python train.py --arch="conformer" --model="sound classifier" --dataset="single notes of musical instruments (NSynth)" --train_examples=184686 --gain_aug_db=6 --n_mels=64 --hop_length=160 --input="mfcc" --spec_augment=false --win_length=512 --targets=["instrument family", "velocity"] --num_classes=[11, 5] --norm="layernorm_no_bias" --hidden_act="relu" --mlp_ratio=4 --head_dim=64 --fused_qkv=true --qk_norm=false --inner_norm=false --moe="top_k" --num_experts=16 --moe_every=2 --expert_mlp_ratio=0.5 --experts_per_token=2 --shared_expert=false --subsampling=1 --layers=12 --width=256 --positions="learned" --kernel_size=15 --label_smoothing=0.2 --loss="cross_entropy" --residual_init="none" --optimizer="muon" --muon_scale="match_rms_adamw" --learning_rate=0.0025 --momentum=0.95 --nesterov=false --orthogonalizer="newton_schulz_5" --adamw_lr_other_params=0.0018 --max_grad_norm=0.5 --gradient_noise=0.3 --max_steps=2800 --batch_size=64 --epochs=1.0 --lr_schedule="cosine" --final_lr_fraction=0.1 --warmup_steps=80 --weight_decay=0.2 --adamw_weight_decay_other_params=0.05
Rows from block 8 of a small sound classifier, named by matrix and row number. Rows with one number belong to one neuron. Each number is 200 + 30 x the weight over its row's rms, rounded and kept within 0 to 999. All counts start at 0.
After each neuron's rows are labels from the 100 clips, of 14976, where the neuron reaches its highest value: "responds to" is what is common among them. Only what is clearly more common there than usual is listed. The data: single notes of musical instruments (NSynth).
# fc1: second MLP up (model.blocks.8.mlp.fc1.weight, 1024x256), inputs 52-103
# fc2: second MLP down (model.blocks.8.mlp.fc2.weight, 256x1024, transposed), outputs 52-103

fc1.466,175,133,234,153,228,246,184,238,206,208,227,148,202,177,233,211,199,176,209,185,292,242,185,192,191,161,173,214,216,216,194,164,159,249,181,204,211,184,182,221,190,214,232,182,184,204,198,225,177,189,207,208
fc2.466,229,188,197,255,205,204,206,228,182,162,179,232,207,236,189,249,200,150,233,228,145,172,227,139,194,214,165,196,226,179,183,271,236,221,224,182,200,189,173,205,240,169,165,168,192,181,182,202,218,232,221,180
responds to: string; acoustic

fc1.209,193,182,231,243,183,190,224,218,169,220,195,256,251,220,206,205,206,127,190,201,198,235,203,182,252,219,159,207,202,161,210,212,175,194,125,149,200,170,203,173,174,202,223,210,160,180,185,243,174,147,204,212
fc2.209,138,184,213,175,227,211,203,229,226,190,229,212,159,172,178,235,181,204,208,202,185,233,168,181,226,243,235,177,225,257,208,161,172,234,198,197,189,201,190,269,154,235,146,247,189,205,195,227,168,142,234,174
responds to: bass; synthetic

fc1.763,173,260,163,199,192,180,156,151,192,164,199,257,191,145,249,220,218,138,145,191,154,235,174,194,170,210,197,157,188,137,181,190,185,223,253,192,165,218,209,201,194,182,213,203,214,223,186,207,184,180,173,194
fc2.763,198,217,185,184,199,215,204,148,181,225,164,232,204,170,179,167,205,192,216,232,177,206,216,215,212,220,218,189,213,145,141,227,180,232,153,184,181,234,184,188,205,168,215,198,194,220,193,194,209,205,200,226
responds to: string

fc1.623,196,218,182,207,217,168,181,232,162,159,137,182,203,174,213,205,160,166,234,154,147,221,189,206,190,152,195,194,187,268,221,200,145,173,195,211,176,218,191,195,166,199,196,190,200,194,243,215,209,196,254,178
fc2.623,210,218,188,213,220,191,195,198,229,150,234,209,214,247,213,213,208,207,230,175,159,177,255,176,172,224,173,213,223,229,180,210,212,200,213,160,222,257,237,185,169,192,218,154,245,176,224,203,202,212,258,285
responds to: bass

fc1.373,225,246,146,185,240,203,204,226,196,240,186,197,219,202,189,207,204,177,202,185,178,152,196,159,185,244,184,175,191,196,160,226,212,189,181,153,225,232,216,166,146,213,151,157,183,168,185,205,214,213,200,162
fc2.373,157,161,149,198,245,245,198,186,208,184,223,188,273,176,236,186,185,173,173,222,262,174,251,138,214,165,205,149,142,191,147,177,225,230,239,168,200,184,189,224,218,270,154,232,222,179,217,169,132,180,205,240
responds to: brass; acoustic

fc1.292,244,144,159,176,251,229,246,195,176,204,242,258,231,144,137,195,209,209,243,171,196,254,201,233,212,290,211,193,202,208,218,285,188,172,265,249,193,188,239,155,188,183,210,204,235,201,228,229,186,242,117,216
fc2.292,190,159,208,191,180,196,205,212,165,213,159,223,212,200,245,185,186,189,191,221,175,172,195,199,180,252,168,227,193,211,176,223,181,148,187,188,234,216,219,160,150,210,293,195,218,241,212,176,182,214,208,198
responds to: acoustic; reed; brass

fc1.167,213,239,185,242,214,214,204,145,196,193,228,177,229,123,241,198,175,210,220,238,215,163,223,194,241,159,186,178,205,146,225,205,197,167,245,145,144,219,174,178,206,253,223,199,205,209,175,178,201,179,200,179
fc2.167,249,232,180,197,205,197,185,220,203,221,157,186,185,174,219,209,190,230,197,240,241,197,226,201,204,145,227,188,182,179,176,144,234,168,132,216,214,202,203,169,202,203,181,207,197,122,182,220,225,172,222,181
responds to: string; acoustic; octave 5; velocity: 25

fc1.387,212,210,131,164,235,214,176,216,163,233,228,195,165,177,211,85,228,192,157,170,184,210,159,220,198,248,193,217,197,215,186,207,148,142,201,188,179,196,209,174,156,206,256,179,181,165,190,202,208,223,173,205
fc2.387,209,163,225,168,185,268,173,207,218,171,167,228,152,238,184,250,195,131,157,127,167,143,201,184,239,268,213,224,212,223,217,215,248,260,208,230,212,218,194,189,194,186,239,204,156,236,198,197,163,183,180,210
responds to: acoustic; mallet; brass

fc1.58,165,220,185,269,162,242,225,170,194,266,200,294,196,172,224,214,196,169,188,217,254,181,219,162,228,196,186,177,175,212,217,234,185,210,225,189,204,162,236,228,213,169,213,177,210,156,225,170,234,217,224,168
fc2.58,174,222,123,140,233,228,216,216,208,229,205,201,188,253,186,239,207,211,171,194,179,211,163,187,247,169,229,189,246,146,162,204,195,209,230,188,192,193,226,199,169,231,212,246,190,180,158,140,196,166,200,217
responds to: keyboard

fc1.51,189,183,216,242,189,243,217,193,199,184,235,177,219,149,167,250,178,225,172,245,177,236,197,257,190,244,195,180,205,214,202,199,203,210,189,246,182,225,184,169,196,213,179,224,195,164,195,206,206,156,196,147
fc2.51,212,228,211,212,234,182,198,161,242,193,167,228,176,171,215,198,178,211,211,196,190,189,185,216,182,153,165,242,215,157,231,175,163,222,202,150,212,224,260,255,250,206,159,239,220,175,169,184,219,199,202,196
responds to: string; synth lead

fc1.129,179,251,179,172,155,164,173,231,159,200,199,195,231,162,226,199,214,142,189,182,246,178,183,202,230,184,211,176,238,153,180,233,214,228,166,214,198,224,215,142,193,190,184,192,248,213,216,150,266,188,193,192
fc2.129,215,184,186,212,278,190,209,206,245,213,170,226,270,171,226,213,197,198,136,148,220,181,129,149,168,165,160,188,193,180,190,130,223,227,168,179,221,210,211,249,148,183,215,209,223,212,246,172,231,203,212,135
responds to: string; acoustic

fc1.89,226,182,181,181,154,190,226,166,204,172,187,185,209,183,224,184,215,173,176,218,246,169,213,262,213,220,203,190,240,161,184,196,184,234,225,157,186,175,199,268,239,223,171,194,220,142,199,193,193,223,176,182
fc2.89,233,253,230,181,214,203,231,185,242,204,210,192,243,161,227,157,195,192,193,196,222,246,246,270,183,246,194,218,227,221,184,207,159,193,195,193,147,198,170,288,176,142,213,182,248,233,198,242,154,219,218,178
responds to: keyboard

fc1.451,204,157,135,202,221,191,219,148,219,223,204,161,217,192,272,183,155,195,241,214,209,233,160,188,191,156,208,184,254,197,182,206,195,190,217,187,139,236,202,173,207,219,213,165,177,168,226,213,203,217,198,189
fc2.451,207,175,195,223,204,184,137,182,269,232,168,185,212,242,173,262,196,182,166,183,248,237,169,159,242,231,160,252,164,158,221,201,255,170,237,197,190,204,197,230,183,210,157,206,216,146,173,252,214,193,213,187
responds to: string; synth lead

fc1.739,268,174,156,163,208,242,218,215,193,151,184,202,154,204,243,192,204,161,205,256,229,193,168,192,200,157,178,215,208,194,216,187,146,236,181,224,198,197,228,198,242,216,205,208,208,245,206,203,132,249,202,156
fc2.739,160,170,277,199,191,240,233,238,176,228,212,241,199,186,134,200,268,190,233,181,146,190,143,169,252,191,207,168,203,229,179,195,222,191,163,210,250,201,172,201,179,228,175,203,186,159,198,230,212,224,243,210
responds to: acoustic; brass

fc1.694,167,187,229,231,163,174,209,187,220,162,193,171,266,191,166,193,203,219,186,128,225,167,213,230,246,177,209,236,209,194,168,209,148,179,194,263,194,207,180,173,183,198,234,193,159,206,241,224,214,206,224,204
fc2.694,162,201,202,119,217,187,155,178,221,238,179,158,197,143,184,160,174,154,190,244,232,187,186,199,240,225,208,217,204,224,206,237,156,221,224,227,221,182,203,166,210,234,202,200,267,222,166,185,206,261,188,177
responds to: keyboard; mallet

fc1.699,213,191,149,238,238,206,225,212,245,269,253,149,198,233,182,193,145,121,219,188,200,178,232,207,151,244,225,175,174,178,201,183,208,196,179,220,196,159,170,180,168,171,267,166,196,187,206,201,204,207,230,205
fc2.699,198,210,170,230,215,182,263,184,219,200,248,182,224,114,230,228,206,224,209,156,158,261,216,240,228,211,190,271,197,183,206,211,177,221,220,162,177,181,166,221,212,227,128,237,255,209,237,222,189,171,222,196
responds to: acoustic; octave 3; reed

fc1.36,190,182,211,210,181,200,174,169,232,212,244,196,170,199,212,179,184,194,269,195,237,195,181,209,218,197,205,197,244,203,158,219,210,185,217,220,201,199,212,141,198,208,173,207,212,218,189,195,227,184,158,137
fc2.36,208,222,195,167,245,216,211,203,173,150,168,225,200,174,172,164,165,191,158,185,168,196,198,207,177,236,197,204,195,220,244,236,250,250,199,217,200,154,148,182,169,159,225,247,179,191,208,175,198,191,217,143
responds to: acoustic; string; velocity: 127; octave 3

fc1.575,192,186,177,219,171,228,224,183,171,180,188,178,165,245,182,186,206,219,232,199,175,209,234,222,209,186,191,195,184,207,174,201,183,244,250,243,220,179,206,216,221,219,169,157,188,266,213,241,248,243,197,206
fc2.575,198,208,203,244,204,196,165,252,204,207,182,185,175,173,179,225,150,237,191,182,195,168,136,177,198,245,153,235,206,161,159,200,191,237,195,169,231,207,187,184,195,208,286,178,240,211,165,181,165,169,214,177
responds to: keyboard

fc1.649,213,276,208,170,188,193,247,183,171,213,192,216,201,240,240,185,186,204,253,156,187,194,183,237,195,222,150,230,192,231,234,173,178,154,223,215,211,183,210,204,241,153,207,189,277,200,197,223,261,167,208,214
fc2.649,206,238,179,238,168,144,223,208,157,214,182,161,198,186,182,240,218,238,230,163,224,225,202,181,190,193,155,201,167,190,205,208,216,133,239,227,194,219,204,171,244,252,224,242,202,243,199,229,197,239,197,227
responds to: brass

fc1.749,201,190,231,169,151,270,192,230,235,192,228,201,202,217,207,195,181,198,216,192,189,175,208,234,263,192,210,257,161,213,187,190,192,154,182,148,154,212,217,236,151,178,236,240,217,228,210,234,187,192,230,194
fc2.749,165,172,202,244,194,214,196,214,198,185,191,179,208,206,186,176,219,219,209,235,223,210,202,170,197,214,249,206,177,140,218,207,250,213,162,154,159,234,195,214,188,154,206,167,235,214,211,237,188,237,235,214
responds to: keyboard; electronic

fc1.525,225,183,189,224,174,189,191,202,210,205,201,254,244,217,177,241,204,146,184,190,129,218,200,192,217,186,219,168,214,142,277,187,227,239,194,226,253,238,187,229,193,254,218,183,194,152,204,223,241,181,249,200
fc2.525,199,188,186,211,200,151,223,162,208,186,185,146,154,184,235,174,180,221,145,195,205,187,197,142,122,225,189,181,238,150,200,180,197,215,170,248,153,185,201,209,201,178,188,218,192,191,194,231,188,244,219,217
responds to: acoustic; guitar; string

fc1.106,188,202,118,226,141,159,217,130,172,121,211,192,188,246,198,207,170,200,164,202,185,169,210,205,144,178,179,201,205,236,185,222,112,161,209,181,221,220,178,234,128,198,249,176,210,202,187,174,231,199,212,242
fc2.106,212,182,132,207,249,190,168,177,195,202,206,258,217,200,231,214,195,203,205,191,207,187,221,216,187,237,233,210,183,179,195,211,205,234,206,158,209,208,166,184,208,172,162,195,181,233,189,246,223,225,232,208
responds to: acoustic; string; octave 5

fc1.480,245,224,240,162,155,120,227,196,220,158,175,224,176,212,177,191,159,244,254,200,203,227,155,162,222,239,205,138,178,156,189,258,199,207,171,185,201,198,252,171,213,227,144,227,199,188,232,189,225,184,229,172
fc2.480,159,236,268,248,223,217,201,154,163,217,240,224,217,199,198,221,229,192,218,190,183,195,182,191,204,255,179,262,194,195,161,153,194,207,221,200,253,255,160,173,219,157,185,243,167,232,152,216,210,187,217,177
responds to: string

fc1.349,176,267,232,178,231,209,206,224,200,209,205,217,182,219,231,173,187,223,141,215,219,211,205,244,240,208,175,278,199,215,163,178,245,238,220,186,239,120,182,201,208,171,274,178,214,227,224,143,180,230,208,183
fc2.349,213,187,217,176,187,248,189,209,240,171,155,194,191,165,125,242,222,197,209,237,245,208,233,217,166,228,201,227,152,140,196,156,211,180,198,238,160,199,181,220,173,220,153,206,181,242,146,163,159,205,158,192
responds to: brass; acoustic; octave 3