{
  "arch": "conformer",
  "model": "sound classifier",
  "dataset": "single notes of musical instruments (NSynth)",
  "train_examples": 184686,
  "gain_aug_db": 6,
  "n_mels": 64,
  "hop_length": 160,
  "input": "mfcc",
  "spec_augment": false,
  "win_length": 512,
  "targets": ["instrument family", "velocity"],
  "num_classes": [11, 5],
  "norm": "layernorm_no_bias",
  "hidden_act": "relu",
  "mlp_ratio": 4,
  "head_dim": 64,
  "fused_qkv": true,
  "qk_norm": false,
  "inner_norm": false,
  "moe": "top_k",
  "num_experts": 16,
  "moe_every": 2,
  "expert_mlp_ratio": 0.5,
  "experts_per_token": 2,
  "shared_expert": false,
  "subsampling": 1,
  "layers": 12,
  "width": 256,
  "positions": "learned",
  "kernel_size": 15,
  "label_smoothing": 0.2,
  "loss": "cross_entropy",
  "residual_init": "none",
  "optimizer": "muon",
  "muon_scale": "match_rms_adamw",
  "learning_rate": 0.0025,
  "momentum": 0.95,
  "nesterov": false,
  "orthogonalizer": "newton_schulz_5",
  "adamw_lr_other_params": 0.0018,
  "max_grad_norm": 0.5,
  "gradient_noise": 0.3,
  "max_steps": 2800,
  "batch_size": 64,
  "epochs": 1.0,
  "lr_schedule": "cosine",
  "final_lr_fraction": 0.1,
  "warmup_steps": 80,
  "weight_decay": 0.2,
  "adamw_weight_decay_other_params": 0.05
}
Rows from block 9 of a small sound classifier, named by matrix and row number. Rows with one number within an expert belong to one neuron, the router's apart. Each number is 500 + 50 x the weight over its row's rms, rounded and kept within 0 to 999. All counts start at 0. Numbers have three digits each.
Before each expert's rows are labels from the 100 clips, of 14976, where the router gives the expert most weight on average: "responds to" is what is common among them. Only what is clearly more common there than usual is listed. The data: single notes of musical instruments (NSynth).
# router: router (model.blocks.9.mlp.router.weight, 16x256, trained with AdamW), inputs 128-191
# up: expert up (model.blocks.9.mlp.up, 16x128x256), inputs 128-191
# down: expert down (model.blocks.9.mlp.down, 16x256x128, transposed), outputs 128-191

# expert 3
responds to: acoustic; reed
router.3:442515520471548534464550514497521507572526550503556593536525405464512544482480583569486453500472424409536471527512502544469479488394594492537530546577507507457506494375402529409641507583549537
up.0:472483543529595563449515464491446645423522504524399469487492518498465527485524537434472506540534344522532444550523525483534485497520530445506506493530565519517528558483536524559512506540537423
down.0:497473505542573480492497592503450435577473525345415537472496557513590521364513491422515518401453540544545531459492430520444457548496539456511546422433560507568456508517454531503498464489482481
up.1:488479563492559494503454621509492391493488383538472511491499560518549529527501521514517468433482463454457520492502497509563468522419498455490496473577517573477432458600470463525609530504488495
down.1:495454491488451513515531436533509572518514456550561426590450521490527510449472513570430505499361473557544439406508546576505481491381522506529491446500436541528428520367484558437445540473458504
up.2:463501460463475458505445558544518568616361456432474515540477512421430454446489536435500548550502517427516457527495532492430519471613490612496562478479476570502490378434566566546409514559567515
down.2:582468529574532443509595479483509495470554576559511523466553448510386517604429545474540525493465473497419455561477475582498550485519531446420569534451498474525540537559544478475524413491588470
up.3:472405534445492491448574462508493544458500500414511600486487482532475372559540521521478508529513558438576458499468507551495552551536517445543391480504447540451467546533623588599548535458530556
down.3:475504560447451468593366548500432454594445493436490454441432418481481540415511561485483589539466546466572586483427485453483516455511512547501524483513535517458540560416506490491461386513481519

# expert 8
responds to: mallet; guitar
router.8:469498488532479485536565508496422450568471563387514422513501534512525533484519499456522528525517580603496427536509543423493557532431611548517482473507525433584554498561538503460428511500558537
up.0:533425500481572498502514491442488531529511445526511510540475611555581531474539465548410555470360577466532498450501468564547593536492495515412485516516487426584426547452397652528446442550499555
down.0:534491466419509462522490584543561539467535484463462549419488550559538518511577480540547520552489500487542507528486483470460492406555559431384513451510437447494427511489448497510429487559465440
up.1:447454460516473476426627533459428499555484356412475478471468563526441504538569484487573473511555481493461581504506427466428483465405511423511524527540540537409536417509450557567647559480486475
down.1:534420563546350514543522561425613489521400575438514580557382518545559498583487517477415478477441441533537551547584500467440502554532458498457550482522511406449521499519547521579497588536612513
up.2:588417482454453482545568465457547447572462485505530469469472470492499511460526436449570544587559466631550534496454564587521495510470549561474453444466436428413488534497487471490554540563456548
down.2:495506561503485469500429499412491460556519598438506448464509513509480554485543572531568486517417534552550461577538631490437511435473501440508460628460501519501581432508468549510483436524531529
up.3:454546487497454384434449503483493482491471526521493469498529440500543599475414505434422476454486629510527532566556449427430454552384481517459559489512548450527543437491554513541518448438472487
down.3:518524461495519431537398498465394541533602490523548410523572508476443501602445441512465525416554518552575429428445479473511519466467561497411418493565515531403488456636518513508477500497444450

# expert 15
responds to: mallet; guitar
router.15:456534447552443535541476533474444568491610468411490363484517518421453459517432426510505473532465455444503494523529451422454472428498485410604577542583502488487485469598531567620524520567578503
up.0:590608527469460500474481491578438531637553393449399482465509468463537425503517545548553570438539503507455563572494461502510526418489492538384414497486577453433446517422497445527496483528616478
down.0:555575455467473534574517528397489563537474473588542441563475482518488495456566479408405455540546454448573473544448557481455458566573429577462501525548452587477516529502520488473481416558524486
up.1:500455450484638438436502562466509460478529554513432484471458510499552521441521523566595541485526415438445565387653525438431473473458411593428461493501435443584521469516460482493415520487512530
down.1:512550500580510610527494516491508558427424561497453414485457464498480465605619501427487527525501524486505399469555448583429441609482489482549495449459488491413483425457530572462501501500489526
up.2:499380438473462462493542513546632485504451604485468472549514525536431557401572599497535527505529444555562518501447391505546404451520539528528428527567506507504475538629515462490504530518536567
down.2:558468446491482529561498400425564494432574495466581464515487473483504514412525511509530508495479549442570555465504500541524371471543520532428524652518553500503600531525442517502509464567419480
up.3:470448582520625534535526515487475482493554436498492484416455526440497544530565464452568535489522579522587519457482458538434495521578461490580429456473437533604527467508583595571461415509522445
down.3:542496573481510506396421430470453585424557555576417408480520439502450528509523574521489517562473510491565482503499532538493463539434590501514535591492411535479480477499476478479544601508542465

# expert 6
responds to: mallet; acoustic; octave 3
router.6:503452494503411490494453475477514481465474465484441494424494463455549582450529498501514512509524479447540483464480481383479436482529541546482465600569538464504501466370595501538406492471526525
up.0:617576464631497476569498528482498480558516567459531528508383499513517525537503471499520514590551467510509510550469407467534590454522414550548511482535482527487529586567492542496466541528556578
down.0:451475505556492494474557476522506480507430472493471522551468473442537535496494494435548461453439510501489511522441536484520469508514489521509492452499497460489507451492489446408483473518497490
up.1:442477517413500563482539484431564429510475522508453409563427577590493441668400511500477661485511529538474405489590488564571550438526479509531458494423498496532535544487492428448519551513437468
down.1:500491474529500539483493476598494526519419523400597515515410524544510579499515469541584551551527534409498503478497454513428445482462492382582469574499489470497439498489545494505551534558464510
up.2:511614558489548431551558523541537476506527473523414560405501454482490477522549574494537522621528541422431509537424486573551432448501462510537487485529516490568489555425456438531528446537488560
down.2:404527531592577440414533424498438445556531512506647591553496489533535534573434479474552484541551502414493518489462460481476525460566513509494541546545486537466539451460487541447557528625551532
up.3:529593595424503496614483511519532484432515551483428510540525467490525486538511507430584483533497552468472527476485478496457431552486488528518537418513482482474608502541564578514382574509540537
down.3:578477521561594516476497547479508444489501530518387551385528595494500425455474473411522573451534515433464507501528458430471531438513564519472544536462468495452451569545587378484486480510438431

# expert 11
responds to: organ; octave 5; string
router.11:438499522548447455555521467512509506464391497561552508578516467508511432429538510517491343471478513514529507504395492547478480588567563544504511508490507520538547484634498516567575505543509516
up.0:557551464548437450556539543430530506553515434482510507482605442490485410445474567494534517613503513451649447547479504486481587414526470513542493521485494541407506474512456462377425517528473496
down.0:442563468417383527454400596526509550482440529465438409534500503503441538476503457474501465530542567578568567487475477410532451470499563426490553491536546494455545487520564569510402399522510500
up.1:542469502622466482456453494586510488474505487520593509558521454523566479507639509454479563510552537507396489463506434566413471487482494489432548645448605527489445510536595492638507557601520495
down.1:554440428515519431450481549537487496455544449457471513446419480580448441508385465441561535548448478475668441465537515438429460516512535483483560369414597491536498507461540441517557536542490474
up.2:529469469474541539558462490505515542594497554514562499527522519509533497541532479526474450455477482405425454492429498488428468496554493513509543529530446593500543499458473497491500546524568528
down.2:562505505490474495485400444438479473538532542472550521518539466462524486481521512496432588556473497489461464511472545465602465506507501492540391471393475556472537500410489485442420570487485462
up.3:414494484523440447456439604564521484533503431514453505533535557517577452376515448499485422532479537394528576475434545473555472535409463478511527488477597538606460538509458489516393488509461622
down.3:460560422471483549500556441500537459447481593498469548606592459470469428527554459512478512521522408469487520504530432517487522460429454509494477455472618425483578525390523452474463490453525482

# expert 5
responds to: mallet; acoustic
router.5:447585499512515534491515608424529573435484428573521530433616519499552495484603439596510514505464440448502533466459551450599456528557521385477467490515512512451424541539391513490503429547507522
up.0:456439544454526492558683535472519536541491455481481497396478442402520514513491526538445481418567520477564515534447440542402538516540473534540420490562416448546522547486547541505425543443501523
down.0:520485413461433493570488574550508468411500571588555556532491522554402490454575447498457538424493445585444500452583421471537489439479492487445457492528531510510485468446585549483533569486432504
up.1:476537468423486558527516535471508499595425610483526578514552407527571494362469455419445496496501519502501510567474507447463527477614511398553535531580518515561593484528495598460515405445540586
down.1:457529485482467500478566520445533390580517456441506495389496551491629504487483535436508347445636438524457544480383533566507531576431541493555511476486458569584502539520508512552535471409538427
up.2:486445579498511489509360512533488463467464435548428476447501479608469476461508450467483503446474507481455537550490532440443601556519541451483425496507490436460456555444512482492468522542544496
down.2:521585498477549406564497494488547397558512452561472507522444486520386581444511537567394459575410535447467471534443517501478521540540459573479511477491492537572516472489568528478567452476424448
up.3:481483524480514511411511501481504510526428475594533479504540480541537483438423456413512445507548471463442445591442449517500443476497562513484500535513570479529531521463542530495579525519524499
down.3:519617510514596554503473471615480499494504434533489627439527514439495456545546554470519447422586621517415497407541512568499449440488451470523504494457539521428411488502544539549468450434555450

# expert 9
responds to: vocal; synthetic
router.9:379477521470503509423479484527511477616488496490483448569453514517614577488559489473480548540535500513527470502488520462490481530608587512501454596625492464567624431511466441564500480491497525
up.0:497539463444493445546506545503528472467479454552545504498567487521477498545446482521588470377529490446557542482544477461455494490533504534471485518503505453534489562445463556486535473446515499
down.0:485444511530516389515497452526474468447569471516478519525515496464499490565565477468546516481528527529551496475489423434534603473461563526532425546636489669565463462466505549548530460531493495
up.1:508479456488568418496440451449546527414504431533614445512538570506575493505514523539517552476572504468522441442489597545552470527520401448507435461559494469614526589570509529511449540580562472
down.1:503474560473487443514511474488477478527580537566477533548473560445484516472534448462485514485464500437487494550474573617495449528477555384569527513544531497487488481521398578448623521393506506
up.2:434489439474544537479467481477462508556571513503529398511453581483541498536484387479474547492521524566496475619560508473526472536489582499487470491519522559499471508498524395557521529488510571
down.2:542488466499546526507472584494485546495501462552413491610617433605508521498505540506454473482526531483436542505412548490460411517561579534531530468550551468399496494438499502460526575470461518
up.3:478501461471432536470553490479471483600358447455563451439459498500512507551467562610484552503534521462545560563488472434532504585554486524512524437484399448438533559533498503468522524445499545
down.3:558534447564603515482495564469569521549530443421536426490604576471487507484413467493477518504538487477564561481464527462463565465544475440530481520537529444400605540416476488518423496527485597

# expert 14
responds to: bass; synthetic; octave 7; octave 6
router.14:520386451522546470481540430499501465507465498528431496430486443485500533462488512504469599535493476579525524489517540549472509472401528520529407427607572479505543491427529494526447571581473536
up.0:616537532547553552533503530511527458552487483517587615477576528525551513541498445539439499514524451490496617566425500505501550560477522621474489561514412452511588491580461476469495468515519508
down.0:381502440448443464506547515520525449495466581475444415486510431460536508520524521491453593522490511465581444499494524491529526505502565560512470445489526554531439610555529507641562537406427529
up.1:430567369624515493409473408468497514561539456478529426493525500532444543517523460476467502548606493474523529539592584456410526488466377553537494638511479522543521585557487434548472487495556418
down.1:572580489438503494488466451439385535514486582552470493526449565465485423484554511529490472460468509533568503464551547512516503586563408485494482407390540473538482477463539518516426421535433488
up.2:519422583460421542396463487574444491460501536542465418551460498449437475512577492480461517502429357426472559486578578506484530449574490496529425493495543473488503529501526515505528575532524444
down.2:534418516491412512511518494487492546403554492518455561467560439434550506554465422485534502530440445480459526539504599411576567501492493510587449499475419517474573448494547451507563527559415506
up.3:441437461543511593460463519511471533461478417582485521552507461513556500461493504482528441483407512508534453470509568477568456401439454447475570566530430480554507416497511493483407492478484498
down.3:475507562503515398513475408514493526492466429484537520408511461570470495551480571503497598486486456547588481520538489483475470521375500668470588499494487449519485519541508489474486561411480519